{"train_examples": 155796, "crop_scale_min": 0.3, "horizontal_flip": true, "norm_position": "pre", "patch_size": [2, 2], "projector_hidden_layers": 2, "eps": 1e-06, "final_lr_fraction": 0}
Rows from block 7 of a small self-supervised image encoder, named by matrix and row number. Rows with one number belong to one neuron. Each number is 200 + 40 x the weight over its row's rms, rounded and kept within 0 to 999. All counts start at 0.
Before each neuron's rows are labels from the 100 images, of 14848, where the neuron reaches its highest value: "patch colour" is the nearest of a few named colours to the mean colour under the peak; "responds to" is what is common among them. Only what is clearly more common there than usual is listed. The data: photos of plants, animals and fungi (iNaturalist). In brackets: how many of the 100, against the usual share in percent.
# fc1: MLP up (model.blocks.7.mlp.fc1.weight, 512x128), inputs 0-127
# fc2: MLP down (model.blocks.7.mlp.fc2.weight, 128x512, transposed), outputs 0-127

patch colour: grey (76 vs 50)
responds to: class Aves (86 vs 55.1); order Charadriiformes (32 vs 7.6)
fc1.79,154,233,77,215,229,242,102,185,133,288,173,235,185,140,173,161,178,261,154,203,209,248,216,178,180,170,162,216,195,270,249,159,203,186,216,180,180,231,235,179,246,268,273,218,177,180,239,228,188,252,173,184,184,196,263,168,268,167,162,145,243,225,259,221,269,183,163,149,224,257,174,172,208,161,181,175,213,211,199,204,250,207,213,252,213,199,212,153,166,184,181,168,186,158,207,267,231,125,190,217,288,168,180,198,146,227,218,246,218,157,195,212,207,176,191,253,157,218,155,181,224,273,173,195,198,156,186,304
fc2.79,149,226,254,178,281,286,267,236,205,212,123,216,192,213,176,163,213,159,121,179,203,241,233,234,257,195,175,201,196,179,202,241,187,182,251,201,142,181,184,224,136,158,272,282,254,213,157,232,75,199,234,196,202,196,225,151,158,233,177,172,146,202,158,271,239,199,220,224,282,177,153,221,211,221,167,192,224,117,267,232,134,160,205,139,180,176,149,229,145,264,177,214,200,191,179,153,215,162,190,176,246,197,246,258,218,156,157,187,226,160,220,274,206,198,169,198,201,234,209,190,222,269,182,221,192,158,180,227

patch colour: pink (39 vs 10.2)
responds to: order Lepidoptera (49 vs 13.7)
fc1.255,244,136,223,190,260,248,169,225,173,233,226,143,193,200,240,185,144,137,259,181,251,202,196,185,279,213,164,157,165,170,243,219,185,213,278,293,171,188,151,212,149,150,215,261,193,185,245,212,165,263,193,213,234,182,131,158,173,246,175,194,265,261,167,231,239,171,203,215,300,235,196,181,183,133,158,221,146,205,218,231,183,171,215,203,249,192,138,257,196,212,179,148,176,176,126,252,180,174,269,179,133,307,240,190,163,200,173,153,189,145,182,168,205,215,156,163,185,200,154,179,206,218,246,197,219,136,186,258
fc2.255,198,119,216,261,190,186,215,177,170,218,203,286,199,242,253,252,260,174,180,186,194,238,222,161,287,232,187,230,170,185,173,131,202,234,168,145,211,195,247,213,283,204,250,164,161,151,226,264,197,98,188,161,195,219,245,193,197,175,172,169,171,172,204,246,168,231,248,149,205,282,203,209,193,213,196,190,218,195,217,184,153,157,263,275,260,135,183,183,149,227,163,191,243,175,119,227,180,177,207,230,176,143,146,249,124,262,208,233,217,171,161,272,210,174,184,218,234,138,226,165,270,223,162,203,237,222,122,179

patch colour: pink (51 vs 10.2)
responds to: phylum Arthropoda (72 vs 30.8); class Insecta (70 vs 29.2); order Lepidoptera (48 vs 13.7)
fc1.436,238,134,219,165,235,162,197,232,215,196,147,165,103,174,249,252,122,178,204,293,194,187,216,124,209,164,125,201,160,238,236,223,209,197,250,266,217,173,242,191,166,185,208,204,163,177,185,199,149,233,198,218,237,222,171,197,248,162,200,269,249,283,221,158,191,195,212,255,172,177,175,212,228,156,272,298,143,100,251,170,215,216,184,204,145,213,168,160,236,203,188,169,208,193,181,215,165,164,194,220,125,246,255,168,226,188,175,188,148,227,267,217,126,241,177,198,210,193,154,229,209,112,254,162,237,241,160,203
fc2.436,246,170,252,186,154,234,169,281,173,233,179,209,174,214,274,163,213,195,309,258,213,191,175,165,219,150,220,218,195,223,172,133,183,254,133,232,180,204,252,155,254,156,216,128,189,154,128,186,227,157,180,227,155,214,131,211,194,168,133,199,216,190,244,200,204,194,239,115,186,233,192,240,251,152,174,182,227,218,215,262,178,247,235,105,271,180,251,211,195,158,181,216,179,184,247,267,124,191,280,198,159,234,151,271,208,206,252,253,195,175,192,230,239,172,155,225,211,180,166,243,165,187,235,148,200,214,164,161

patch colour: pink (36 vs 10.2)
responds to: order Pelecaniformes (35 vs 3.2); family: Ardeidae (32 vs 2.5)
fc1.236,222,222,146,201,181,267,174,237,146,264,198,230,225,171,141,241,206,231,216,197,177,253,157,212,148,231,217,177,174,229,198,245,198,192,277,260,171,279,172,221,176,257,166,227,168,239,159,242,165,198,114,202,233,163,132,164,214,193,211,97,240,194,157,243,208,137,140,183,221,173,186,112,192,157,132,200,201,211,239,216,233,194,259,228,269,169,257,252,175,174,231,224,90,207,210,163,219,192,227,195,255,254,221,160,211,166,254,214,225,172,155,142,187,171,143,186,227,208,215,292,175,244,226,213,142,168,196,228
fc2.236,182,198,213,173,163,200,262,152,218,204,226,201,207,205,207,289,144,181,155,184,202,200,170,157,184,147,204,199,207,159,157,222,229,215,154,155,191,172,194,222,256,182,178,214,241,175,186,243,197,193,167,187,211,155,175,270,207,181,231,163,208,209,115,254,162,227,158,142,241,165,132,222,236,310,262,139,216,204,231,261,187,200,242,224,238,212,225,175,125,255,239,252,213,222,166,192,212,233,198,321,226,183,151,268,169,190,183,148,277,156,256,278,204,239,182,216,200,236,257,144,184,188,190,170,149,222,116,120

patch colour: brown (56 vs 24.3)
responds to: phylum Arthropoda (76 vs 30.8); class Insecta (73 vs 29.2)
fc1.51,173,200,240,175,158,186,168,206,173,173,197,193,206,226,210,199,250,129,255,224,241,189,157,258,331,278,217,216,224,149,221,209,198,236,158,193,174,238,162,177,193,179,216,212,250,213,212,207,195,170,261,194,219,243,242,128,128,232,209,144,146,189,170,213,236,187,231,141,177,292,253,285,214,158,210,238,217,253,228,134,129,202,194,155,196,227,115,237,179,197,160,169,294,213,121,159,244,270,198,151,172,205,191,266,180,235,228,210,203,278,175,225,239,218,194,210,149,182,202,138,211,162,193,212,193,183,213,136
fc2.51,255,287,187,153,164,162,148,124,168,183,146,252,162,164,242,216,146,226,206,169,240,262,214,208,202,178,182,164,268,154,192,238,276,233,158,222,150,260,195,201,159,270,132,175,155,243,234,244,102,244,160,194,207,242,200,169,255,246,211,195,237,214,198,184,179,148,254,157,138,215,249,219,177,195,169,201,227,269,283,193,152,160,188,189,148,174,233,238,154,241,170,239,172,205,131,206,194,210,208,245,250,163,198,132,189,209,246,198,241,240,217,257,181,149,174,238,198,254,246,199,125,216,223,181,154,163,201,204

patch colour: grey (79 vs 50)
responds to: class Aves (98 vs 55.1); phylum Chordata (98 vs 60.9); order Passeriformes (81 vs 25)
fc1.26,161,224,160,148,199,254,264,221,205,246,213,213,219,210,184,222,186,187,167,262,200,169,116,175,149,222,159,181,161,271,225,272,170,178,200,160,142,189,224,211,242,166,213,206,234,167,120,278,168,232,170,210,171,95,189,224,177,215,218,137,207,220,132,236,241,182,107,152,253,176,83,159,218,198,146,163,220,164,242,213,198,180,300,219,210,239,145,225,179,212,194,235,209,139,180,134,231,181,199,194,223,241,164,222,146,138,257,168,204,202,252,184,163,170,187,233,200,169,209,267,158,196,249,197,191,267,196,200
fc2.26,211,258,166,144,261,265,216,236,255,211,174,120,143,254,196,143,122,159,230,226,256,159,168,167,206,153,180,248,215,238,165,284,204,204,162,229,173,173,282,127,203,183,184,216,268,200,137,241,223,235,171,200,133,133,186,197,184,203,164,155,213,202,190,246,195,174,99,174,247,218,156,221,264,152,242,162,205,227,249,268,240,211,249,136,196,243,196,238,250,204,182,233,222,185,225,204,235,189,236,263,251,241,173,240,125,181,235,149,200,182,203,208,227,193,174,190,256,187,186,210,171,144,228,239,241,204,147,157

patch colour: grey (76 vs 50)
responds to: phylum Chordata (95 vs 60.9); class Aves (92 vs 55.1)
fc1.417,163,165,199,196,182,217,203,243,212,247,182,205,129,256,206,214,213,217,158,245,229,196,167,159,167,175,153,202,208,226,230,141,171,175,213,205,174,170,271,152,203,150,169,247,223,207,184,220,163,130,254,166,185,200,194,239,219,160,228,215,193,192,252,184,161,292,193,219,246,153,135,292,235,198,174,262,199,125,242,193,151,187,183,178,224,267,188,142,128,181,130,263,162,231,264,216,122,112,181,211,171,206,205,249,230,199,218,220,202,172,146,265,131,244,174,185,166,163,289,225,219,129,155,219,199,293,202,197
fc2.417,281,193,206,219,173,184,182,131,148,157,190,226,222,120,239,196,195,194,273,219,189,169,194,174,240,193,240,209,147,192,167,260,253,239,182,234,241,157,208,222,199,213,186,91,179,164,216,206,166,206,173,271,184,227,228,188,218,238,228,230,245,195,161,161,191,213,255,178,116,268,232,133,114,245,250,197,175,246,213,149,209,212,249,238,196,135,179,282,229,188,234,145,216,139,137,200,167,241,200,200,224,165,221,93,176,210,266,149,182,234,258,207,255,169,205,212,247,286,154,227,144,207,212,200,225,173,230,202

patch colour: brown (72 vs 24.3)
responds to: phylum Arthropoda (64 vs 30.8)
fc1.162,233,158,181,171,220,198,244,262,160,231,187,228,233,198,192,221,145,233,205,167,206,115,223,157,236,153,225,225,148,206,165,183,232,207,193,166,172,284,172,193,231,174,205,217,233,125,210,283,204,207,153,93,211,201,213,118,257,159,270,179,233,218,214,181,144,233,128,197,267,238,196,139,265,120,230,224,175,242,217,204,206,242,207,154,130,157,241,185,198,264,188,248,221,162,267,208,235,247,174,200,168,188,176,179,234,146,227,222,183,216,192,199,202,165,169,238,146,68,169,258,161,180,209,154,175,193,177,211
fc2.162,251,204,261,204,169,205,152,205,179,110,227,210,179,217,206,235,155,219,290,226,253,214,208,189,216,218,184,135,211,176,185,134,249,179,221,274,221,219,227,204,119,150,151,198,179,217,235,166,182,268,186,227,239,286,177,174,271,215,152,191,233,231,175,48,202,160,259,178,221,182,213,220,204,142,190,250,253,251,208,225,164,180,127,190,178,150,241,263,237,188,149,158,172,243,173,202,260,235,201,160,94,230,257,187,210,209,234,204,159,189,200,136,189,262,199,221,153,175,184,188,181,225,189,205,166,191,204,160

patch colour: brown (66 vs 24.3)
responds to: order Passeriformes (52 vs 25)
fc1.221,185,210,157,227,157,237,120,235,185,151,160,245,192,172,256,204,204,199,234,227,236,111,149,145,222,174,192,211,166,166,139,206,208,191,219,232,201,217,204,164,221,181,204,156,240,89,155,255,203,168,237,135,216,197,219,217,212,185,261,178,248,181,185,251,189,159,193,168,279,194,156,234,240,186,328,174,238,119,206,176,196,321,263,203,222,204,193,204,241,230,149,155,192,193,170,228,231,166,212,159,204,241,173,172,198,159,256,210,220,267,233,259,268,227,215,206,103,205,208,163,172,193,196,236,255,163,165,231
fc2.221,212,202,168,192,178,252,210,239,157,208,268,193,198,199,159,228,183,141,204,175,163,305,217,214,141,194,198,172,157,186,210,182,262,167,238,266,162,274,227,249,244,201,238,215,150,183,173,281,167,238,147,157,219,157,205,182,223,186,106,156,223,239,191,195,241,195,187,209,237,176,172,176,188,140,124,180,244,239,201,287,264,205,187,182,220,145,241,208,223,164,205,237,119,169,259,218,244,274,265,181,138,166,146,241,204,255,196,189,196,149,171,238,225,220,238,240,203,215,142,158,226,264,237,130,154,130,187,189

patch colour: brown (59 vs 24.3)
responds to: phylum Arthropoda (64 vs 30.8); class Insecta (62 vs 29.2)
fc1.274,209,228,218,196,203,244,156,187,155,210,193,144,228,224,199,162,132,176,270,161,234,182,157,270,214,264,273,237,173,185,125,283,224,226,153,234,214,240,167,183,199,198,167,168,228,175,224,261,178,231,181,171,195,143,201,105,208,269,272,127,237,133,197,266,165,244,143,206,179,201,210,174,226,214,248,185,157,267,240,172,161,222,226,151,180,210,185,253,157,218,236,156,239,153,240,216,192,259,215,240,281,232,212,169,108,195,232,120,265,227,169,166,277,190,178,200,182,237,175,210,151,175,204,187,235,171,201,214
fc2.274,175,214,187,233,217,154,217,182,171,247,203,163,270,215,198,195,175,187,140,149,218,155,219,262,194,213,234,242,289,209,171,131,229,220,153,251,168,178,197,255,198,247,159,215,261,295,225,181,247,186,193,219,211,245,203,196,162,220,281,213,233,128,96,237,182,208,196,253,130,187,260,131,207,259,218,170,220,162,183,109,122,236,164,190,187,206,188,154,200,172,240,151,211,213,145,256,253,176,186,236,261,224,210,187,158,167,140,212,292,179,192,129,237,158,227,204,241,239,239,213,212,253,203,208,166,182,237,186

patch colour: black (76 vs 3.5)
responds to: phylum Arthropoda (79 vs 30.8); class Insecta (76 vs 29.2)
fc1.384,223,254,215,162,200,170,210,228,192,180,150,183,174,187,232,257,182,159,174,279,233,238,149,154,244,161,137,257,207,164,226,224,343,293,157,200,186,262,272,200,223,225,191,179,186,181,200,255,175,218,121,150,211,140,163,140,173,213,249,246,201,218,139,215,176,194,149,180,166,166,214,240,240,213,215,202,243,228,242,205,186,248,214,183,139,201,174,238,244,225,247,204,235,163,206,210,194,225,249,236,166,199,182,198,179,151,205,192,209,246,260,221,241,199,157,217,265,172,180,248,186,70,259,259,241,201,155,154
fc2.384,112,143,226,244,261,134,182,208,141,185,214,233,251,208,198,133,277,216,243,216,191,215,233,226,247,217,193,194,124,214,213,129,226,222,192,180,234,236,176,234,297,219,221,126,188,191,245,232,298,161,204,143,263,245,240,162,229,224,246,238,210,158,198,140,177,264,239,221,140,211,248,188,228,197,237,170,225,188,173,136,159,227,218,214,145,206,163,153,202,224,183,177,231,159,203,217,240,264,199,148,157,126,144,183,174,225,128,214,166,186,175,187,210,204,221,252,195,106,170,214,237,216,178,217,287,198,188,162

patch colour: grey (80 vs 50)
responds to: phylum Chordata (96 vs 60.9); class Aves (93 vs 55.1); order Charadriiformes (35 vs 7.6); order: Anseriformes (26 vs 5.5)
fc1.506,166,204,193,222,271,254,152,210,161,250,187,189,218,186,172,146,194,192,130,232,220,233,177,216,192,160,159,237,176,191,225,157,205,193,214,287,170,281,209,214,266,201,244,313,140,193,167,234,192,208,231,161,207,188,213,175,222,232,152,176,246,215,207,195,230,255,240,204,123,212,260,224,182,272,201,172,274,220,212,229,229,112,190,202,181,221,114,181,158,224,144,257,188,181,155,267,234,256,231,203,179,156,150,279,133,194,206,243,262,201,203,193,228,239,227,314,203,204,137,195,194,245,181,175,142,203,157,183
fc2.506,199,156,247,223,199,223,246,244,137,252,183,220,276,190,196,222,200,173,168,152,205,231,140,201,306,252,174,236,232,222,170,176,217,276,184,226,172,196,150,279,163,209,193,168,314,184,179,203,135,169,191,158,226,234,151,149,129,195,239,182,175,170,181,242,161,205,184,154,212,233,201,198,224,290,259,202,194,150,253,183,85,231,220,168,234,170,232,209,154,267,235,157,232,179,132,184,220,179,194,253,212,254,203,239,202,191,140,174,288,185,171,188,220,217,123,197,187,218,169,243,249,176,199,210,182,208,135,189

patch colour: pink (27 vs 10.2)
responds to: class Aves (96 vs 55.1); phylum Chordata (96 vs 60.9)
fc1.245,158,183,168,216,235,260,218,177,219,261,168,213,200,202,174,163,252,242,207,194,213,227,151,186,192,249,173,182,217,203,200,210,164,227,219,169,116,206,159,174,210,231,213,259,220,195,189,242,176,189,171,180,256,183,178,243,174,189,182,103,168,213,232,237,176,152,112,163,303,201,133,176,220,210,125,236,218,229,221,220,223,220,282,231,268,221,239,189,155,260,188,321,171,185,178,174,165,179,183,235,226,207,191,269,200,180,259,232,184,128,152,170,139,155,157,167,158,87,256,164,235,200,174,259,199,227,195,145
fc2.245,201,204,236,163,140,221,197,200,279,245,196,224,186,262,207,229,222,262,159,151,225,185,120,197,171,172,216,201,217,158,164,152,179,211,153,162,194,268,193,205,203,236,175,235,201,146,157,195,177,193,207,149,149,160,174,192,185,149,191,188,117,158,198,191,170,210,164,167,252,150,274,284,246,228,211,182,207,224,223,320,177,160,179,180,238,288,263,184,128,225,181,256,160,226,254,196,219,230,161,245,249,188,218,263,168,161,237,263,231,181,180,135,173,207,181,234,147,140,235,145,236,190,187,175,113,267,217,183

patch colour: grey (79 vs 50)
responds to: order Anseriformes (27 vs 5.5); family: Anatidae (27 vs 5.5)
fc1.81,154,252,191,176,205,189,124,174,253,175,152,175,191,196,176,169,122,241,191,213,251,196,183,228,196,203,196,168,255,140,211,184,237,194,194,157,247,221,189,135,158,279,151,142,144,238,246,202,163,239,146,152,264,236,208,273,222,274,221,159,202,214,224,112,201,174,208,191,206,150,145,253,268,247,182,233,277,217,231,174,163,205,185,213,182,202,209,198,220,211,158,251,129,253,219,201,279,224,206,107,256,127,237,176,232,221,214,142,202,209,187,164,204,294,207,236,175,205,183,218,210,156,155,237,184,143,185,132
fc2.81,211,175,271,200,179,113,172,219,263,261,269,91,200,203,257,156,144,194,257,186,260,158,234,223,246,187,273,237,260,224,182,187,157,264,107,242,232,181,215,167,176,150,171,123,199,232,200,115,247,210,159,239,261,168,157,193,167,182,240,260,199,165,211,172,154,180,234,148,151,206,234,203,219,210,242,183,197,218,187,135,201,267,225,173,243,194,226,158,226,216,204,198,258,235,185,239,162,201,216,235,173,232,239,184,213,252,159,163,240,179,176,171,225,189,207,179,219,200,200,268,218,85,196,174,218,215,169,150

patch colour: pink (26 vs 10.2)
responds to: phylum Arthropoda (63 vs 30.8); class Insecta (62 vs 29.2); order Lepidoptera (56 vs 13.7)
fc1.197,265,164,188,141,230,147,218,279,203,246,214,176,91,214,230,279,182,193,204,200,182,185,209,216,213,207,132,228,194,202,235,192,177,220,175,235,112,184,203,166,145,178,221,267,121,203,152,202,162,214,217,183,213,201,140,206,170,116,195,232,227,301,231,239,208,201,197,184,198,226,190,183,242,115,178,306,165,194,249,211,250,171,150,192,221,234,184,154,212,201,217,224,229,215,176,214,193,166,218,245,132,284,249,213,169,236,234,272,150,228,147,219,173,129,179,161,120,154,193,208,169,168,227,141,185,252,192,224
fc2.197,187,153,160,250,181,271,145,259,204,153,190,223,210,219,224,163,237,215,243,286,194,169,195,159,179,126,209,179,185,213,223,128,142,199,181,164,220,114,248,192,234,189,220,226,154,152,161,131,214,173,240,268,176,209,186,277,180,156,127,170,206,217,205,294,230,171,225,204,216,221,110,200,192,170,154,231,179,148,158,229,249,209,256,231,262,227,128,183,196,180,202,236,166,214,234,259,142,135,250,166,174,215,173,261,189,147,271,293,163,162,205,215,159,172,206,229,241,181,213,169,175,233,185,167,221,240,243,182

patch colour: pink (30 vs 10.2)
responds to: phylum Arthropoda (74 vs 30.8); class Insecta (73 vs 29.2); order Lepidoptera (66 vs 13.7)
fc1.463,228,208,195,174,186,218,173,219,158,201,138,160,173,196,179,243,101,84,251,245,268,271,227,176,280,218,138,205,214,211,280,177,271,251,251,290,157,185,237,171,196,193,178,247,160,143,167,246,179,234,182,248,232,221,171,175,208,193,150,195,230,294,193,219,205,146,270,209,200,225,180,221,191,125,160,289,142,160,222,206,216,206,218,205,244,185,204,237,179,230,198,219,182,176,157,234,158,176,250,153,140,266,194,230,194,229,244,197,200,133,217,185,158,193,159,216,218,169,146,221,192,231,176,195,261,164,153,210
fc2.463,253,177,203,204,196,207,176,304,133,214,242,206,169,185,251,210,204,164,213,223,162,239,201,162,236,175,183,270,193,177,125,218,169,241,239,203,171,199,222,132,210,132,239,230,214,164,143,269,153,131,252,176,164,226,142,220,145,199,209,188,246,281,249,255,171,183,185,160,222,257,189,201,206,216,220,253,168,196,266,205,220,232,199,145,230,184,210,194,201,182,150,182,232,212,153,280,150,159,251,241,130,214,161,253,202,287,210,255,210,172,170,319,207,138,168,126,168,226,189,176,197,190,183,175,200,196,121,179

patch colour: white (33 vs 5.7)
responds to: class Aves (97 vs 55.1); phylum Chordata (97 vs 60.9); order Passeriformes (73 vs 25)
fc1.412,169,162,222,231,229,256,177,173,227,182,194,171,177,244,258,153,126,185,181,259,235,143,193,180,221,224,176,205,192,223,161,246,187,212,225,167,222,159,257,198,169,167,234,197,239,208,147,198,194,202,154,254,185,170,170,200,217,235,196,202,218,226,162,209,239,272,189,176,191,258,190,198,232,266,154,154,242,164,232,167,213,211,285,263,279,196,171,202,161,156,125,220,225,191,132,304,134,148,192,195,245,189,230,249,56,157,234,199,181,157,216,154,228,218,261,271,212,190,109,208,190,214,233,242,250,200,204,135
fc2.412,174,263,212,201,237,200,207,208,302,226,133,151,162,267,151,117,113,199,231,263,249,119,207,234,187,196,199,167,224,217,238,287,151,140,128,198,214,122,259,155,253,210,189,152,166,239,128,241,268,224,155,207,160,192,280,215,174,253,167,176,230,190,192,219,201,222,179,198,217,244,168,224,254,164,211,145,222,178,207,180,238,189,206,148,151,245,187,167,285,215,193,244,192,198,200,148,266,217,234,175,234,199,158,191,211,156,243,148,162,230,165,210,193,177,251,230,224,190,183,189,162,151,164,224,256,185,242,197

patch colour: brown (70 vs 24.3)
responds to: phylum Arthropoda (66 vs 30.8); class Insecta (63 vs 29.2)
fc1.441,201,223,204,235,177,219,110,189,183,270,248,170,249,229,123,185,180,173,229,181,274,217,114,261,209,271,245,244,170,152,177,152,221,235,201,203,204,276,158,178,217,188,194,230,249,201,234,243,193,188,195,191,226,230,187,208,105,237,274,157,157,183,130,215,193,169,150,231,202,183,234,201,254,199,197,193,220,207,220,122,144,233,214,199,265,217,238,163,227,180,163,211,258,184,234,302,181,230,239,109,219,273,177,218,215,246,117,160,214,242,146,120,232,206,202,166,178,189,235,187,233,167,231,188,258,152,196,199
fc2.441,135,233,211,152,222,119,184,128,240,219,241,112,233,171,190,118,234,221,239,116,219,224,256,262,169,232,305,217,185,212,221,185,219,244,149,316,193,232,142,166,141,211,159,186,190,257,258,163,182,208,186,207,283,166,169,190,206,204,234,235,209,138,199,164,211,189,180,275,132,136,262,139,160,209,222,168,174,236,192,178,214,236,228,182,146,231,169,198,243,196,243,187,234,197,253,199,220,234,165,218,208,165,261,144,198,242,155,166,243,157,213,151,197,183,236,247,236,223,217,201,228,227,226,199,189,156,173,214

patch colour: brown (64 vs 24.3)
responds to: order Lepidoptera (36 vs 13.7)
fc1.329,197,181,227,232,222,187,281,215,166,236,169,145,250,277,191,154,179,72,203,180,161,138,228,253,231,290,255,211,187,237,176,262,199,182,149,202,182,180,140,210,223,190,189,175,183,175,229,217,197,243,210,209,194,140,223,178,174,248,140,126,249,137,209,257,161,241,177,252,196,244,194,143,246,178,194,186,120,241,213,173,234,189,239,177,226,163,160,195,222,175,232,228,287,136,272,196,183,257,245,207,246,229,182,199,104,200,246,207,209,185,137,187,262,159,220,179,205,178,195,176,156,232,176,159,269,196,247,219
fc2.329,245,161,185,228,191,188,181,188,212,228,270,177,255,239,282,125,150,209,196,191,197,121,195,240,198,209,250,266,214,189,161,218,211,227,163,239,219,174,240,232,203,207,184,159,223,231,208,186,289,215,198,194,183,196,225,169,135,216,250,252,235,109,135,259,145,284,205,256,110,207,281,145,203,232,221,169,190,161,185,120,182,243,196,178,187,176,184,146,231,143,219,136,218,173,187,265,214,192,194,244,268,202,200,189,165,141,186,207,248,251,124,127,229,153,244,233,268,198,170,222,187,209,221,205,217,189,270,192

patch colour: grey (76 vs 50)
responds to: phylum Chordata (92 vs 60.9); class Aves (91 vs 55.1); order Charadriiformes (35 vs 7.6)
fc1.38,201,243,157,198,185,218,156,258,271,222,184,149,153,229,230,225,131,160,179,254,255,251,239,246,167,144,163,191,226,186,193,228,287,218,216,141,228,228,262,149,162,221,214,132,208,205,271,215,177,266,218,153,200,193,176,156,188,316,182,224,176,198,233,228,168,227,207,237,155,238,223,250,293,235,178,180,205,171,239,192,198,200,163,135,157,195,238,142,218,129,137,180,195,186,204,293,174,207,260,169,306,172,218,169,157,223,177,210,194,209,178,213,252,270,198,206,269,220,199,243,196,193,215,244,224,160,244,221
fc2.38,199,207,236,210,193,131,153,198,300,240,227,161,192,257,248,154,179,174,234,150,241,210,204,236,188,205,264,205,307,196,160,158,184,209,81,201,173,184,236,167,239,191,209,183,198,301,220,184,298,165,175,186,207,215,196,207,169,239,124,170,231,134,162,167,145,190,229,212,185,217,223,258,278,176,204,122,223,247,181,166,139,182,233,192,235,168,219,153,255,125,135,239,245,244,214,252,216,195,241,204,206,195,148,230,151,245,174,188,256,161,153,190,211,215,244,209,203,184,246,146,201,204,191,229,190,216,155,150

patch colour: black (60 vs 3.5)
responds to: phylum Arthropoda (91 vs 30.8); class Insecta (87 vs 29.2)
fc1.217,178,286,241,138,249,164,261,114,145,198,179,189,151,195,234,192,234,212,205,151,231,249,203,202,220,176,180,274,219,205,223,214,229,264,164,246,164,240,244,185,211,156,153,183,254,281,262,227,166,243,222,181,120,202,159,130,231,227,249,218,229,202,187,190,249,245,193,235,189,170,258,284,165,120,175,215,201,240,252,210,164,186,171,128,120,226,102,221,197,141,228,183,207,204,204,221,180,141,140,227,264,221,196,244,200,221,153,171,200,198,218,252,195,184,144,194,207,205,248,219,157,177,230,276,199,207,193,142
fc2.217,178,266,181,186,321,146,215,205,201,182,159,156,162,216,190,127,232,174,245,273,213,212,229,227,195,172,187,197,222,241,238,133,243,222,138,261,215,170,218,174,221,201,178,148,157,250,230,157,254,166,158,202,237,191,185,159,224,235,196,259,201,146,225,147,201,203,237,208,87,135,202,217,203,225,189,127,254,175,189,176,178,177,206,142,127,212,137,234,283,226,238,222,191,172,208,179,163,225,253,167,160,136,216,122,145,244,157,159,164,206,250,217,268,220,210,258,262,226,188,256,193,181,241,229,225,180,173,184

patch colour: brown (74 vs 24.3)
responds to: phylum Arthropoda (86 vs 30.8); class Insecta (84 vs 29.2)
fc1.41,193,290,214,171,231,152,208,132,157,209,138,155,189,164,167,181,205,188,257,234,292,208,128,225,234,240,169,251,236,195,230,207,239,263,151,216,130,289,189,200,245,207,184,171,258,227,245,259,185,249,189,195,208,212,187,155,162,230,265,149,150,211,165,186,286,206,166,170,177,196,235,261,206,143,218,201,229,207,237,195,148,172,226,172,168,279,102,222,216,181,189,207,244,142,142,209,215,263,173,164,247,225,161,287,188,250,199,159,173,249,220,175,239,195,185,198,172,229,254,186,192,163,249,277,193,175,196,167
fc2.41,185,246,191,207,260,118,143,222,134,199,147,183,194,169,176,173,204,170,239,239,203,280,201,256,203,251,182,204,225,242,258,146,241,229,170,309,206,248,177,204,216,255,184,155,166,238,221,186,225,141,173,194,313,216,200,127,205,247,213,229,217,162,227,113,212,195,243,214,71,188,233,204,209,169,193,175,229,216,207,136,168,199,174,130,110,200,158,221,214,254,192,201,218,167,176,230,157,229,267,154,132,179,216,145,181,232,188,210,211,233,223,188,236,194,218,257,183,207,180,261,215,181,244,209,202,156,135,225

patch colour: black (30 vs 3.5)
responds to: phylum Arthropoda (83 vs 30.8); class Insecta (80 vs 29.2)
fc1.232,182,228,225,239,262,208,238,132,131,269,150,148,198,194,214,155,215,209,230,119,279,177,194,237,229,165,214,218,223,211,215,184,248,238,168,192,156,165,232,206,226,152,117,150,291,279,255,227,169,262,201,177,161,246,163,177,208,237,281,180,240,172,170,236,201,282,203,241,182,214,265,222,202,166,145,196,227,170,241,158,126,226,191,140,158,180,222,201,175,145,208,196,184,203,199,242,158,158,154,224,287,225,197,236,226,178,136,130,228,212,178,199,176,159,143,195,214,187,265,269,147,163,215,218,245,193,217,166
fc2.232,155,246,181,194,273,206,263,150,243,191,182,173,175,213,198,115,253,170,241,211,198,211,271,217,190,146,219,170,201,203,237,164,242,201,157,228,212,127,227,179,230,192,196,159,147,253,244,154,274,196,152,211,201,185,220,212,218,254,152,202,209,155,186,222,228,184,220,257,134,152,165,166,167,239,169,124,228,196,140,212,221,176,237,206,163,187,125,230,283,212,246,257,182,181,231,157,202,213,235,158,219,110,212,124,158,228,138,136,163,151,227,236,231,189,233,277,310,209,187,207,175,271,208,201,211,168,250,168